From a checkpoint of a small sound classifier.
Model: 11M parameters, log mel input, norm batchnorm.
Training: muon at rate 0.0056, 13200 steps, batches of 256, held-out accuracy 100%.
Data: trained on synthesized solo parts of chorales (CocoChorales), 39062 training examples, 86.5 epochs.
Rows from block 4 of a small sound classifier, named by matrix and row number. Rows with one number belong to one channel. Each number is 50 + 12 x the weight over its row's rms, rounded and kept within 0 to 99. All counts start at 0.
After each channel's rows are labels from the 100 clips, of 14848, where the channel reaches its highest value: "top examples" is what is common among them. Only what is clearly more common there than usual is listed. The data: synthesized solo parts of chorales (CocoChorales). In brackets: how many of the 100, against the usual share in percent.
# convs0: first width-11 conv (model.blocks.4.convs.0.weight, 192x192x11, each kernel summed), inputs 0-191
# convs1: second width-11 conv (model.blocks.4.convs.1.weight, 192x192x11, transposed, each kernel summed), outputs 0-191

convs0.7:46 52 27 38 29 53 43 44 64 55 53 43 56 33 34 57 33 47 45 41 48 51 42 59 85 64 64 52 47 62 48 35 48 43 36 40 37 46 61 50 56 45 74 69 69 50 42 51 42 29 64 77 51 38 72 43 59 48 53 44 52 59 37 30 46 44 41 48 48 45 49 41 58 61 92 37 73 57 44 38 61 25 50 45 43 50 53 51 47 66 41 59 40 58 75 51 29 57 43 51 60 42 56 50 55 67 39 51 60 61 57 75 53 40 43 27 64 84 54 47 40 44 61 60 55 59 52 44 52 53 58 73 50 45 48 61 55 49 49 46 70 69 49 57 52 45 36 43 54 71 34 69 56 70 59 67 49 67 42 43 47 33 55 45 58 70 56 49 57 74 38 48 51 48 58 69 59 51 51 59 45 40 44 57 47 51 82 47 30 61 60 44
convs1.7:52 65 52 49 52 74 58 56 45 31 54 52 22 45 67 42 52 54 56 56 27 50 40 48 63 52 43 59 46 34 38 52 56 60 61 43 53 57 54 48 32 65 20 67 43 40 49 48 53 61 56 51 45 33 49 62 50 46 59 42 41 30 31 67 52 78 41 65 52 48 64 69 51 71 47 45 58 40 50 54 52 34 39 43 55 57 46 53 41 56 36 80 61 52 24 43 73 52 53 53 68 58 58 52 34 41 56 54 48 58 57 41 41 47 67 42 52 39 40 52 50 54 50 50 54 46 60 57 51 49 27 46 46 43 55 66 54 47 65 70 34 75 39 42 33 41 55 27 39 47 52 28 80 53 11 47 50 41 47 61 44 37 59 73 31 52 33 30 34 56 49 53 17 56 50 65 49 61 41 54 42 39 35 53 25 58 65 68 54 52 48 48
top examples: tuba (100 vs 8.6); note C3 (34 vs 0.7); note G3 (33 vs 6.2); note B2 (26 vs 0.8)

convs0.12:57 60 66 64 58 69 59 44 52 49 57 58 76 40 56 26 55 36 47 66 62 48 60 65 52 48 38 36 38 44 53 70 60 45 58 52 56 55 53 42 51 54 71 67 64 54 71 53 49 50 39 58 60 52 52 50 41 48 31 54 34 60 46 55 43 48 63 57 34 51 58 32 57 83 41 32 45 49 52 52 71 39 60 47 50 56 44 48 41 50 39 53 43 45 63 68 49 44 24 52 93 44 32 42 70 60 48 29 41 50 52 72 34 59 70 41 49 89 43 48 49 42 55 39 55 38 44 66 50 65 57 65 48 35 66 43 58 54 50 47 41 81 42 54 71 59 37 50 56 42 32 35 74 48 65 52 48 72 51 40 59 37 63 43 62 57 38 61 64 49 34 45 47 53 61 33 51 39 48 56 71 67 48 47 67 62 52 38 43 40 43 54
convs1.12:63 28 32 59 47 56 50 30 25 49 52 58 30 50 49 64 49 39 53 43 46 35 40 40 58 45 51 52 48 72 49 68 62 42 57 52 45 67 43 52 48 53 68 47 69 45 49 37 55 34 50 43 49 46 39 17 35 50 52 24 44 31 41 49 43 54 82 39 53 40 40 40 51 34 65 50 59 31 27 64 49 32 46 76 46 55 46 32 52 51 43 45 52 32 63 42 52 41 67 41 45 53 69 63 22 50 56 47 51 62 34 62 27 42 58 40 30 61 77 46 50 45 44 52 69 43 58 47 36 49 84 33 60 48 58 65 41 62 28 53 62 31 42 51 42 51 41 47 29 48 36 26 74 45 65 52 47 53 53 42 47 50 37 41 49 42 52 62 48 36 28 31 54 47 45 37 46 38 50 52 57 56 29 58 58 50 59 46 40 50 65 40
top examples: tuba (68 vs 8.6); horn (32 vs 6.7)

convs0.114:62 49 29 48 50 61 47 61 53 40 43 29 48 44 32 60 51 45 63 64 46 55 59 43 63 06 56 16 67 82 54 43 54 57 62 34 50 23 47 36 46 22 44 48 47 50 35 30 39 58 34 84 53 57 54 40 55 53 56 40 38 56 45 40 55 42 63 49 58 62 35 44 35 46 23 64 68 40 56 33 50 44 44 48 51 50 54 47 63 51 69 78 50 44 30 37 61 57 52 55 42 63 50 41 58 36 47 39 65 55 49 44 43 50 53 70 45 51 47 54 52 51 44 43 27 46 48 35 61 57 49 45 36 29 42 52 40 55 75 58 53 36 55 56 42 53 59 54 70 30 43 46 59 30 45 60 39 42 49 58 58 55 57 56 31 41 59 56 49 44 53 50 33 64 62 21 63 44 58 55 46 32 43 32 48 36 47 37 69 65 44 59
convs1.114:31 44 42 48 60 43 54 60 59 47 38 58 62 74 43 44 50 33 29 40 59 66 39 24 36 39 49 49 73 80 71 61 40 38 70 39 47 23 51 59 27 43 52 27 52 40 65 60 50 51 42 42 68 33 54 44 44 61 52 34 47 53 49 39 48 27 59 65 40 38 52 65 65 45 39 54 60 55 66 35 54 42 70 80 41 38 60 35 57 50 65 62 45 53 45 59 35 66 40 51 69 45 54 48 76 48 53 40 60 24 41 53 64 61 80 58 57 54 58 58 52 44 45 47 38 40 43 50 65 49 58 41 73 44 53 42 37 51 53 41 41 60 45 58 66 43 35 46 72 47 64 60 45 54 64 21 74 39 45 54 59 57 46 49 46 28 52 51 54 50 47 33 42 62 67 51 54 52 40 29 58 39 48 47 55 63 48 58 66 46 38 52
top examples: cello (100 vs 10.1); note B3 (39 vs 9.5); note G3 (36 vs 6.2); note A#3 (34 vs 10.1)

convs0.97:46 76 53 46 67 69 51 26 31 61 42 62 60 51 52 70 52 34 61 32 52 53 49 37 47 72 59 52 53 41 50 37 47 54 52 41 68 47 50 44 62 51 48 43 49 59 66 65 52 07 55 48 48 58 67 55 37 65 59 44 68 38 41 53 50 47 77 59 44 42 41 63 63 46 61 56 63 59 50 27 49 64 56 50 51 41 38 50 42 52 55 71 55 33 81 68 30 40 53 38 56 38 59 46 64 48 40 56 64 31 55 68 44 49 71 48 48 54 58 73 33 56 57 35 54 48 47 36 77 35 64 50 73 41 59 45 42 45 52 43 64 66 53 62 46 46 39 36 59 54 65 45 63 41 62 61 52 59 45 75 73 58 55 51 45 40 79 48 52 79 54 53 47 66 44 45 31 61 40 28 34 45 57 54 60 51 59 57 54 35 53 49
convs1.97:59 40 55 60 58 52 37 53 63 62 58 54 53 51 74 37 35 49 46 43 44 44 39 08 39 56 54 64 57 42 36 54 46 40 65 46 40 35 40 42 38 57 37 48 52 56 60 34 46 35 57 62 49 31 43 64 54 54 47 27 51 48 30 37 49 61 56 56 36 50 67 66 64 39 55 44 63 21 49 51 59 44 71 57 63 57 55 36 31 34 29 62 60 22 29 52 37 63 49 41 56 79 52 42 67 38 24 76 58 50 62 57 56 55 52 54 43 60 46 32 50 48 56 43 52 45 37 42 20 27 60 44 64 52 63 44 65 70 48 37 43 78 60 52 50 70 59 50 56 39 32 46 45 56 32 22 45 39 36 56 49 47 65 52 54 51 47 52 56 50 43 62 56 40 44 35 46 44 62 61 37 18 52 38 59 52 51 53 55 40 47 38
top examples: cello (63 vs 10.1); oboe (37 vs 7.5); note G3 (29 vs 6.2); note B3 (28 vs 9.5)

convs0.174:43 42 52 43 23 51 51 50 46 39 36 47 57 52 81 23 47 35 47 27 75 48 62 59 51 63 69 57 64 30 66 60 43 65 42 56 66 45 61 15 49 49 65 38 50 48 57 42 68 34 42 38 54 37 54 48 56 38 44 72 26 55 44 39 29 44 54 37 45 40 40 62 52 69 39 38 50 48 59 35 39 50 38 66 68 36 41 35 77 48 61 53 52 35 36 73 51 58 51 53 56 51 49 51 47 57 45 67 48 35 64 61 48 51 41 59 66 32 41 37 35 55 50 56 68 53 52 45 64 62 57 32 56 47 42 40 56 58 43 64 24 56 30 41 58 47 46 47 61 38 35 67 67 51 48 31 53 53 55 42 37 66 63 53 61 53 35 63 24 47 46 44 56 51 73 61 23 61 32 45 41 58 48 50 62 45 42 53 40 67 42 54
convs1.174:56 39 51 41 47 57 41 52 27 55 55 47 49 60 50 78 55 45 45 54 69 41 30 80 51 67 73 37 51 50 56 49 56 59 31 51 49 50 47 52 36 54 64 56 53 36 52 55 46 54 46 42 52 63 41 34 35 53 52 46 51 47 61 61 79 63 45 27 49 59 55 34 37 53 59 29 51 64 38 58 65 44 79 48 50 50 48 57 59 48 45 38 27 28 37 59 45 37 63 63 22 43 73 68 56 46 45 66 40 48 53 61 47 52 54 36 56 73 88 62 68 67 48 68 60 53 44 43 59 27 56 52 53 55 76 68 36 61 57 53 65 51 59 38 62 50 53 58 60 59 63 47 62 43 49 73 42 47 51 39 76 44 50 45 44 27 51 53 47 36 38 61 48 40 37 45 40 62 74 35 53 29 57 43 59 47 65 43 42 60 61 67
top examples: tuba (94 vs 8.6); note F#3 (26 vs 4.8)

convs0.187:29 58 65 59 48 68 61 49 24 57 69 46 43 47 56 64 48 64 53 40 46 55 55 33 53 58 51 62 45 50 49 42 41 40 58 62 65 55 58 50 64 36 48 42 33 44 50 54 59 51 60 48 40 63 38 54 65 53 44 49 30 31 53 61 45 75 47 50 49 89 48 46 43 50 59 66 71 64 47 56 52 58 53 63 15 47 41 34 67 54 47 86 67 31 51 58 45 59 39 65 42 45 50 46 64 63 39 41 50 39 59 59 53 46 51 33 37 53 42 74 21 49 40 49 69 43 39 58 43 45 50 23 60 54 59 40 51 51 50 42 72 48 46 60 40 67 48 55 31 38 55 58 37 40 43 64 51 64 48 57 52 41 47 48 40 44 54 43 65 92 48 33 71 41 68 50 23 44 44 66 45 56 47 34 26 58 57 45 48 62 49 43
convs1.187:54 64 54 43 53 61 32 51 52 35 49 57 40 42 50 52 42 55 49 66 42 38 50 37 32 54 49 64 24 36 30 55 31 40 50 51 53 56 20 45 73 67 31 35 50 65 55 50 40 49 42 35 49 52 51 42 58 31 45 57 55 48 58 61 36 62 54 59 52 49 43 64 56 18 42 32 57 51 56 58 49 35 61 38 67 55 49 49 29 56 32 40 52 53 48 54 72 46 53 21 75 56 69 51 24 46 52 62 27 46 37 43 39 42 45 42 49 59 57 48 53 23 82 39 72 42 47 24 47 53 58 44 63 57 51 38 39 55 70 28 49 67 60 63 37 53 47 33 44 73 48 39 61 64 60 32 40 44 41 57 59 52 43 39 70 51 67 44 50 66 51 42 76 49 38 64 31 44 44 52 50 27 45 39 59 45 50 62 59 53 48 38
top examples: cello (100 vs 10.1); note B3 (45 vs 9.5); note F#3 (33 vs 4.8); note A3 (33 vs 8.6)

convs0.176:54 65 40 59 49 50 46 47 40 50 35 61 62 45 75 60 48 47 49 58 59 56 56 40 48 39 61 39 53 50 38 25 50 52 61 51 57 52 50 48 46 50 68 55 73 57 51 31 52 24 57 53 49 45 45 55 39 50 56 34 53 39 34 48 44 55 40 59 48 55 50 71 36 45 77 51 60 37 63 48 49 25 65 47 56 34 42 31 56 31 59 60 34 64 71 62 40 35 57 68 62 57 48 50 78 41 35 42 34 47 51 64 39 69 62 28 64 73 81 50 62 53 45 43 45 41 47 48 63 45 73 54 43 42 70 52 45 55 51 68 27 56 36 58 50 55 62 35 47 69 66 54 68 36 36 82 49 41 46 65 31 43 64 55 41 38 48 39 48 71 58 43 53 70 70 39 52 59 56 39 54 55 36 31 44 24 59 74 44 57 52 62
convs1.176:49 36 68 67 53 49 52 48 39 71 51 56 49 48 25 57 32 47 58 58 51 66 63 49 44 45 66 45 70 66 62 54 53 33 55 65 73 67 73 53 36 40 40 40 58 45 37 49 40 32 40 44 55 46 52 61 43 30 37 33 70 43 38 35 53 34 72 47 54 49 55 58 39 62 44 59 65 58 61 45 58 43 62 45 49 44 61 52 60 41 30 42 57 45 42 43 33 71 51 64 37 55 70 53 58 56 56 58 30 40 36 48 39 70 48 48 23 65 35 52 63 42 51 50 55 58 54 55 28 43 65 38 40 66 64 66 51 38 35 50 45 55 56 39 47 72 59 46 62 52 37 37 56 37 48 32 71 60 57 32 40 57 65 41 61 63 72 44 52 18 51 17 64 54 65 36 30 55 32 62 54 35 56 59 42 56 25 58 55 51 43 58
top examples: violin (71 vs 13.8); note F#5 (70 vs 7.2); horn (29 vs 6.7)

convs0.15:65 53 61 56 61 58 52 62 60 17 39 69 43 48 38 55 36 56 38 51 48 54 39 64 70 47 65 57 58 48 42 39 52 68 59 39 59 46 54 45 64 59 37 55 53 65 39 54 33 73 49 56 61 68 41 50 79 59 36 60 19 40 30 58 39 45 45 43 30 57 66 46 60 41 44 59 63 53 44 36 46 76 69 51 50 64 59 49 56 55 62 82 33 44 69 51 73 49 47 61 54 29 46 67 43 42 41 57 66 33 43 74 56 50 49 71 68 54 45 37 57 46 47 48 58 58 64 57 55 51 56 57 20 59 48 65 36 42 57 49 63 49 56 49 60 79 43 55 79 49 62 59 57 49 37 64 78 66 57 57 38 35 65 57 45 48 57 54 53 42 67 53 33 51 51 63 67 53 48 45 71 47 56 66 42 54 44 61 56 45 67 55
convs1.15:75 52 34 70 54 66 53 35 56 23 29 48 59 45 53 52 59 48 48 44 36 52 63 33 63 37 72 44 36 49 47 38 49 68 49 51 44 48 18 35 63 73 40 52 45 49 40 63 62 64 64 47 41 73 37 47 57 87 51 47 45 54 62 48 55 58 63 51 50 52 69 15 55 40 48 63 89 45 42 39 49 51 49 39 36 54 38 42 77 43 52 76 52 53 34 42 64 52 60 72 58 61 38 66 69 45 69 48 72 45 56 34 54 48 39 60 64 45 42 44 43 46 37 59 34 47 66 56 60 39 30 41 34 64 47 48 38 56 54 52 49 46 49 39 55 52 53 41 71 50 57 47 48 57 58 31 40 41 32 56 41 51 44 61 50 51 39 66 39 42 62 65 33 46 32 42 71 55 64 46 38 55 35 49 61 52 44 49 60 55 42 50
top examples: viola (98 vs 8.4); note E4 (36 vs 8.6); note D4 (34 vs 12.6); note F4 (30 vs 9.1)

convs0.3:52 31 27 32 44 34 34 35 61 38 41 50 59 44 46 66 45 48 45 38 36 59 35 57 37 24 59 32 73 51 46 39 55 29 33 33 25 38 42 51 61 50 54 34 48 58 48 50 71 37 57 47 54 35 56 49 62 34 45 49 52 47 60 39 47 62 57 38 37 40 39 50 58 60 32 64 43 48 49 52 43 45 31 55 57 47 40 37 62 43 69 52 54 66 44 31 51 49 54 53 44 62 52 44 61 48 44 34 28 36 43 36 41 44 44 65 57 42 39 36 43 49 35 51 33 34 37 37 40 51 45 43 57 48 36 23 37 46 48 47 55 44 39 32 29 41 58 35 34 56 32 47 42 41 52 42 65 43 40 33 40 59 43 60 44 23 33 47 36 38 54 53 45 47 77 50 25 52 56 49 25 34 50 26 33 36 20 31 34 35 45 59
convs1.3:68 52 32 45 63 70 58 56 85 53 55 51 65 27 65 43 63 55 44 58 41 51 48 56 41 37 62 64 53 36 35 56 57 36 66 62 47 62 49 70 71 64 63 56 52 45 67 73 66 75 40 58 63 59 49 49 66 35 51 54 55 47 45 52 55 69 51 55 38 58 49 40 35 44 41 69 62 54 51 57 48 57 49 55 49 51 43 61 98 42 65 63 42 42 48 59 31 65 37 52 44 66 59 60 62 46 55 55 49 53 52 55 69 57 56 16 56 68 62 43 50 61 52 42 51 51 43 49 69 47 62 49 69 60 33 54 43 50 67 70 44 61 50 51 64 52 64 54 40 52 33 45 73 50 54 42 50 62 21 60 56 26 72 39 62 51 37 40 49 65 61 45 61 44 53 63 39 43 66 41 58 64 33 36 55 49 47 67 66 61 52 62
top examples: viola (97 vs 8.4); note F4 (61 vs 9.1); note F#4 (34 vs 8.4); note G#4 (25 vs 9)

convs0.0:75 20 45 54 50 45 48 54 80 41 57 53 50 30 25 40 65 49 46 41 57 47 69 37 37 57 46 60 22 86 43 51 38 45 50 56 52 38 52 43 37 50 43 41 59 58 66 60 48 41 55 60 46 69 57 33 38 54 44 39 25 30 57 57 58 53 45 39 38 29 63 53 56 47 36 51 42 52 57 46 28 49 71 41 57 49 41 60 45 51 70 56 37 57 51 79 58 40 74 44 54 52 41 38 55 46 37 48 58 47 53 43 65 61 59 52 50 50 39 75 56 57 45 54 59 41 49 42 48 45 38 41 61 59 58 51 48 41 35 48 62 55 38 55 55 42 54 53 51 65 40 56 54 49 56 73 54 44 52 29 85 61 59 64 51 51 60 30 58 43 34 39 37 69 39 48 53 69 74 35 76 36 61 54 42 54 65 22 62 47 47 26
convs1.0:41 61 47 74 44 67 46 62 77 51 50 43 44 45 49 62 64 57 49 32 35 47 53 12 59 45 34 47 41 51 31 54 74 34 47 45 44 33 65 51 45 53 65 44 60 44 58 33 39 48 38 42 29 55 40 48 36 49 38 45 43 37 42 40 57 70 28 31 59 46 57 38 61 32 61 74 60 53 57 44 57 63 53 37 25 57 36 49 61 55 72 43 57 43 54 42 68 53 70 52 55 66 43 34 55 42 32 69 48 56 43 51 68 43 26 52 56 53 42 47 38 56 49 34 30 46 31 47 60 23 57 48 75 74 56 39 50 73 32 38 53 60 41 52 28 63 54 43 48 60 38 52 41 54 59 18 58 46 53 50 48 45 50 38 51 55 72 39 49 39 39 45 57 52 63 38 36 69 66 44 40 60 43 52 37 53 39 46 47 34 49 48
top examples: cello (62 vs 10.1); note G3 (26 vs 6.2)

convs0.16:60 61 60 75 56 38 39 48 46 63 41 57 50 48 52 42 56 61 37 28 71 66 61 20 59 55 58 59 59 57 46 55 28 57 52 36 39 22 55 20 52 63 34 59 58 42 60 45 55 60 72 39 51 54 50 78 59 47 70 51 52 46 37 53 32 65 48 44 48 47 40 37 64 64 63 49 33 42 55 35 51 42 45 61 48 34 61 32 56 55 72 52 53 39 33 46 49 53 53 30 48 49 44 47 49 48 57 50 56 51 46 38 55 57 69 58 60 50 60 41 51 45 46 58 68 53 31 53 33 73 60 42 67 62 70 54 43 12 33 49 37 56 66 45 44 24 26 64 52 57 50 49 65 39 56 43 51 63 66 44 53 26 64 41 46 61 74 43 60 56 51 41 52 29 46 70 47 75 48 50 57 52 48 67 36 42 55 60 53 54 56 25
convs1.16:60 59 42 43 55 59 54 29 71 62 61 37 47 60 70 57 58 66 55 41 25 62 50 34 51 61 65 57 59 62 44 51 50 62 66 63 40 61 37 33 47 68 61 41 32 52 60 43 45 30 53 55 56 57 25 51 78 54 31 45 44 52 40 36 62 47 44 32 60 36 41 62 48 66 58 43 55 46 77 44 30 57 55 39 52 48 44 48 74 71 52 63 50 51 44 51 61 63 56 44 49 51 48 74 55 47 47 54 51 42 45 60 45 40 39 37 55 47 61 49 49 48 28 47 55 56 77 50 49 39 39 52 77 85 42 53 66 62 54 79 58 74 70 54 68 64 53 49 60 47 38 38 51 77 67 51 45 51 31 45 50 40 61 57 49 52 42 53 53 43 54 26 30 64 56 50 47 85 47 60 39 35 47 42 60 50 53 32 56 36 48 54
top examples: double bass (83 vs 1.7); note A#3 (49 vs 10.1); note G#3 (40 vs 8)

convs0.67:56 62 58 40 50 60 43 38 44 55 62 25 64 39 36 51 48 29 60 57 58 41 32 55 40 52 52 43 44 36 38 44 43 48 39 37 53 32 31 46 59 24 60 63 62 48 56 57 41 92 58 52 55 24 52 47 50 31 49 38 49 56 47 46 51 37 44 60 52 50 55 62 45 55 51 19 42 64 39 49 46 53 37 51 42 51 54 57 44 59 46 46 47 54 63 33 51 51 51 41 51 47 69 38 23 74 36 74 39 42 44 41 33 70 72 68 63 54 43 69 54 20 70 52 62 36 43 50 42 51 46 57 59 46 50 39 51 57 44 59 41 55 47 56 73 57 72 65 27 51 40 80 51 32 71 41 64 41 65 60 33 50 40 65 56 40 57 49 33 78 47 40 31 54 62 32 37 43 59 41 29 64 50 52 49 48 49 48 41 45 41 52
convs1.67:51 67 64 62 51 64 44 55 45 63 51 42 50 58 69 54 59 38 34 49 54 47 41 54 41 59 41 48 48 30 25 62 87 58 45 50 40 69 31 53 59 54 37 43 49 71 47 47 36 67 58 48 51 37 38 28 70 58 50 41 50 47 47 37 43 21 34 50 39 33 28 55 47 49 59 58 61 36 51 33 68 47 49 28 36 56 62 51 37 49 52 56 52 61 75 50 43 52 37 52 59 78 56 44 47 49 40 70 28 51 32 33 45 46 37 59 40 56 59 52 61 54 40 35 47 56 35 40 50 67 48 53 60 75 42 51 68 48 50 38 44 70 73 43 46 44 56 46 41 59 49 46 36 56 47 30 72 47 68 56 53 54 47 43 50 57 56 46 59 60 58 57 27 34 44 41 55 35 33 41 68 74 62 43 58 29 62 63 18 61 64 64
top examples: double bass (58 vs 1.7); instrument: violin (38 vs 13.8); note G#3 (30 vs 8)

convs0.170:31 36 47 51 47 56 59 44 48 62 57 26 71 34 38 58 29 56 60 48 57 57 56 84 65 55 38 43 58 46 45 54 34 66 59 68 32 55 56 42 49 73 66 59 61 50 66 56 79 52 52 52 46 70 61 51 41 52 39 52 56 66 53 43 64 58 67 60 44 78 56 62 37 72 47 46 29 60 45 52 86 67 69 47 56 34 49 67 66 39 53 56 77 44 59 44 60 60 48 44 56 53 52 48 72 43 65 60 44 53 36 48 58 22 56 51 63 59 49 66 61 54 42 20 71 59 47 73 50 47 53 46 40 40 65 49 64 58 36 66 59 55 46 47 51 38 72 44 25 43 60 64 59 40 51 74 53 55 62 41 59 49 48 43 31 55 56 46 48 74 61 51 63 58 59 57 50 42 62 57 59 60 46 48 60 44 58 41 42 58 50 63
convs1.170:49 47 53 54 34 22 47 61 48 37 64 48 25 53 24 43 57 21 53 56 37 44 61 23 46 58 53 50 43 60 27 62 44 56 44 65 58 44 29 51 37 49 40 63 61 49 46 53 59 37 54 58 69 53 60 52 32 43 48 45 49 33 49 66 58 58 36 45 69 28 36 52 54 49 53 49 36 51 64 69 52 47 54 46 43 51 41 58 30 59 25 66 59 29 46 50 55 44 46 39 50 64 42 53 36 59 27 51 45 52 23 57 44 50 65 38 61 51 63 38 41 40 83 47 55 49 67 62 42 52 47 69 52 47 50 53 52 22 38 68 66 39 41 50 54 43 68 66 09 50 60 51 65 40 66 47 52 60 26 38 36 42 58 40 50 60 37 54 50 81 55 24 62 52 57 68 37 44 63 67 54 43 56 56 49 56 57 47 51 56 45 52
top examples: violin (100 vs 13.8); note F#5 (78 vs 7.2); note E5 (25 vs 7.8)

convs0.56:40 38 56 53 57 38 29 34 45 48 65 42 49 41 53 42 62 41 44 33 67 47 48 59 40 67 72 34 53 54 45 58 33 21 39 50 41 38 45 61 59 67 79 63 49 58 61 44 55 33 60 53 50 61 61 51 67 51 51 57 50 54 62 47 41 64 65 23 54 72 31 30 36 48 48 78 36 62 38 64 55 84 20 49 48 45 37 45 67 66 63 50 37 41 49 65 22 54 54 40 61 40 57 44 51 67 46 67 39 48 48 45 48 14 43 50 58 49 43 51 42 55 52 53 34 48 40 64 38 55 36 54 48 67 64 52 50 53 30 66 40 50 31 55 55 43 53 40 43 63 43 45 41 22 44 47 72 51 59 43 41 41 39 32 50 48 41 46 50 53 44 40 50 40 40 58 30 47 45 45 44 50 78 38 55 44 58 65 29 40 68 55
convs1.56:40 69 67 45 41 62 51 52 37 39 42 53 46 58 63 44 34 61 56 55 58 49 49 45 65 52 53 65 25 49 31 61 51 58 27 40 52 48 59 50 53 68 38 38 52 42 42 81 71 44 46 31 37 39 43 45 61 61 32 51 61 36 41 33 48 64 39 50 39 55 72 46 51 64 44 49 49 40 71 42 36 59 43 41 49 43 40 59 52 43 78 38 60 40 58 44 75 77 56 33 45 48 39 51 50 68 53 51 59 32 41 50 74 35 44 84 69 44 41 37 58 42 50 72 40 32 44 49 42 45 38 57 54 71 48 43 63 53 64 83 70 50 55 47 64 65 53 33 53 43 63 43 53 56 40 47 44 50 60 54 49 67 43 49 45 42 42 44 39 53 54 60 47 44 51 53 74 43 49 60 35 26 42 30 68 40 33 59 40 30 34 30
top examples: viola (88 vs 8.4); note F#4 (33 vs 8.4); note E4 (30 vs 8.6); note D#4 (29 vs 11)

convs0.70:53 58 66 61 50 64 61 50 59 45 30 54 51 40 63 37 34 65 60 60 77 33 30 50 61 58 47 46 48 42 49 50 59 24 45 34 44 61 58 44 60 43 67 65 65 63 66 64 50 48 13 83 41 40 28 48 47 47 54 80 65 40 43 38 54 45 52 54 47 38 44 56 45 73 70 42 43 43 43 49 61 27 51 46 50 55 53 53 59 47 62 51 54 49 63 58 66 47 42 44 46 52 47 47 46 57 48 53 34 56 51 49 42 53 47 35 48 85 50 50 52 45 57 47 46 41 55 44 53 48 53 76 54 33 67 61 67 46 65 43 63 55 53 59 65 41 33 56 50 54 68 55 75 59 49 44 19 80 46 78 57 54 64 54 66 52 58 34 36 66 40 46 51 55 47 61 42 54 61 15 46 39 41 42 42 51 59 66 50 33 66 53
convs1.70:45 50 33 32 57 47 53 40 49 50 60 28 41 41 24 45 57 37 56 39 48 38 63 31 54 65 39 71 60 52 48 56 26 45 53 48 54 59 52 52 36 23 68 57 38 46 44 44 39 43 36 58 61 37 61 40 61 48 82 04 58 43 56 45 44 79 73 58 68 43 58 56 56 76 61 50 52 46 48 42 35 53 54 72 54 50 43 38 34 26 40 55 48 49 68 61 55 59 58 38 50 62 28 57 29 53 51 77 50 49 58 47 51 58 69 38 37 39 44 44 37 41 47 50 53 61 42 62 34 60 66 35 65 47 36 62 36 60 49 50 36 73 38 47 45 55 58 47 37 52 65 36 74 48 35 62 46 40 49 46 62 60 36 50 37 43 43 53 56 61 51 52 37 35 45 46 34 43 32 48 66 40 44 64 38 50 69 53 50 51 55 34
top examples: tuba (100 vs 8.6); note B2 (25 vs 0.8)

convs0.42:41 49 32 56 43 52 40 43 41 82 30 68 73 69 61 55 56 42 58 51 63 46 60 49 57 71 55 46 43 47 62 50 62 39 56 51 43 46 55 52 57 57 45 60 64 70 36 61 34 30 34 30 64 61 81 54 55 47 62 64 56 50 53 30 37 52 42 48 40 43 33 63 27 63 28 47 28 41 74 32 68 52 59 36 54 36 67 28 65 50 46 23 60 39 48 33 73 65 34 46 53 32 57 45 49 41 46 35 60 28 52 44 54 45 38 57 36 52 52 52 51 44 64 65 40 51 42 38 68 58 48 71 41 28 56 38 42 40 63 53 45 58 43 53 61 31 54 52 69 58 56 59 42 63 51 46 68 60 51 35 76 57 61 49 46 43 56 41 46 41 38 59 59 77 52 57 60 53 45 54 51 54 39 55 41 28 54 36 58 46 39 33
convs1.42:43 44 61 39 28 48 57 36 27 76 42 49 30 41 36 59 46 14 70 63 63 58 49 56 56 33 50 40 63 60 48 33 50 71 68 52 58 50 55 46 17 40 49 70 51 45 50 51 30 55 73 62 45 66 33 45 19 61 47 68 64 36 30 50 71 54 58 42 52 61 57 55 40 55 68 56 36 54 40 55 58 57 38 44 59 61 31 63 30 44 46 50 55 36 54 40 45 43 45 60 46 59 47 59 49 37 55 64 51 52 34 53 34 44 68 71 49 60 55 32 67 50 64 38 44 51 66 45 46 47 46 62 57 29 71 51 65 52 44 58 49 69 61 33 60 53 65 61 50 51 47 34 61 39 67 36 42 39 48 49 60 35 66 64 52 53 46 59 50 41 72 45 28 53 45 46 56 57 45 72 43 29 64 45 46 50 64 60 58 56 61 69
top examples: double bass (100 vs 1.7); note G#3 (52 vs 8); note A#3 (47 vs 10.1)

convs0.118:39 52 35 44 45 35 66 64 52 28 42 46 39 56 39 56 34 56 65 45 42 54 49 40 61 42 44 40 29 26 49 43 33 37 75 33 56 57 52 39 54 47 62 76 64 41 56 51 78 31 48 56 61 49 53 24 59 51 28 58 64 65 45 59 62 45 60 56 44 59 30 31 53 49 44 37 45 41 58 44 71 31 48 39 43 45 51 54 21 46 35 84 52 41 46 32 54 48 40 42 46 51 34 39 60 61 46 56 28 54 48 37 39 49 53 52 54 50 41 50 58 67 46 45 71 70 51 54 33 52 53 31 43 46 31 39 47 56 51 17 55 51 32 48 67 66 45 44 48 35 67 32 48 66 29 50 35 50 54 46 31 52 42 24 15 55 40 56 49 61 40 40 50 56 50 48 54 46 57 43 61 43 47 45 56 65 54 52 65 28 52 47
convs1.118:59 53 38 38 45 34 43 60 35 58 53 31 40 48 52 57 62 42 36 38 40 67 43 61 41 44 35 66 62 43 40 51 37 19 58 42 51 52 46 58 60 39 59 45 61 67 62 56 29 34 45 45 55 27 53 71 52 56 56 59 53 53 67 63 43 43 65 40 35 55 53 40 60 40 40 47 28 42 54 51 53 45 43 41 56 50 44 44 29 57 36 84 28 53 50 79 74 42 37 44 29 59 43 33 45 55 74 61 53 56 60 38 46 51 53 39 62 65 45 49 40 46 53 71 51 70 27 55 49 50 60 63 50 61 41 44 48 45 53 17 53 37 45 41 33 67 42 53 29 40 62 48 55 38 64 53 56 50 40 29 63 69 54 45 50 68 27 33 61 46 58 40 66 44 47 55 55 39 36 53 36 56 33 45 48 63 43 74 26 69 63 42
top examples: cello (100 vs 10.1); note G#3 (37 vs 8); note B3 (36 vs 9.5); note F#3 (35 vs 4.8)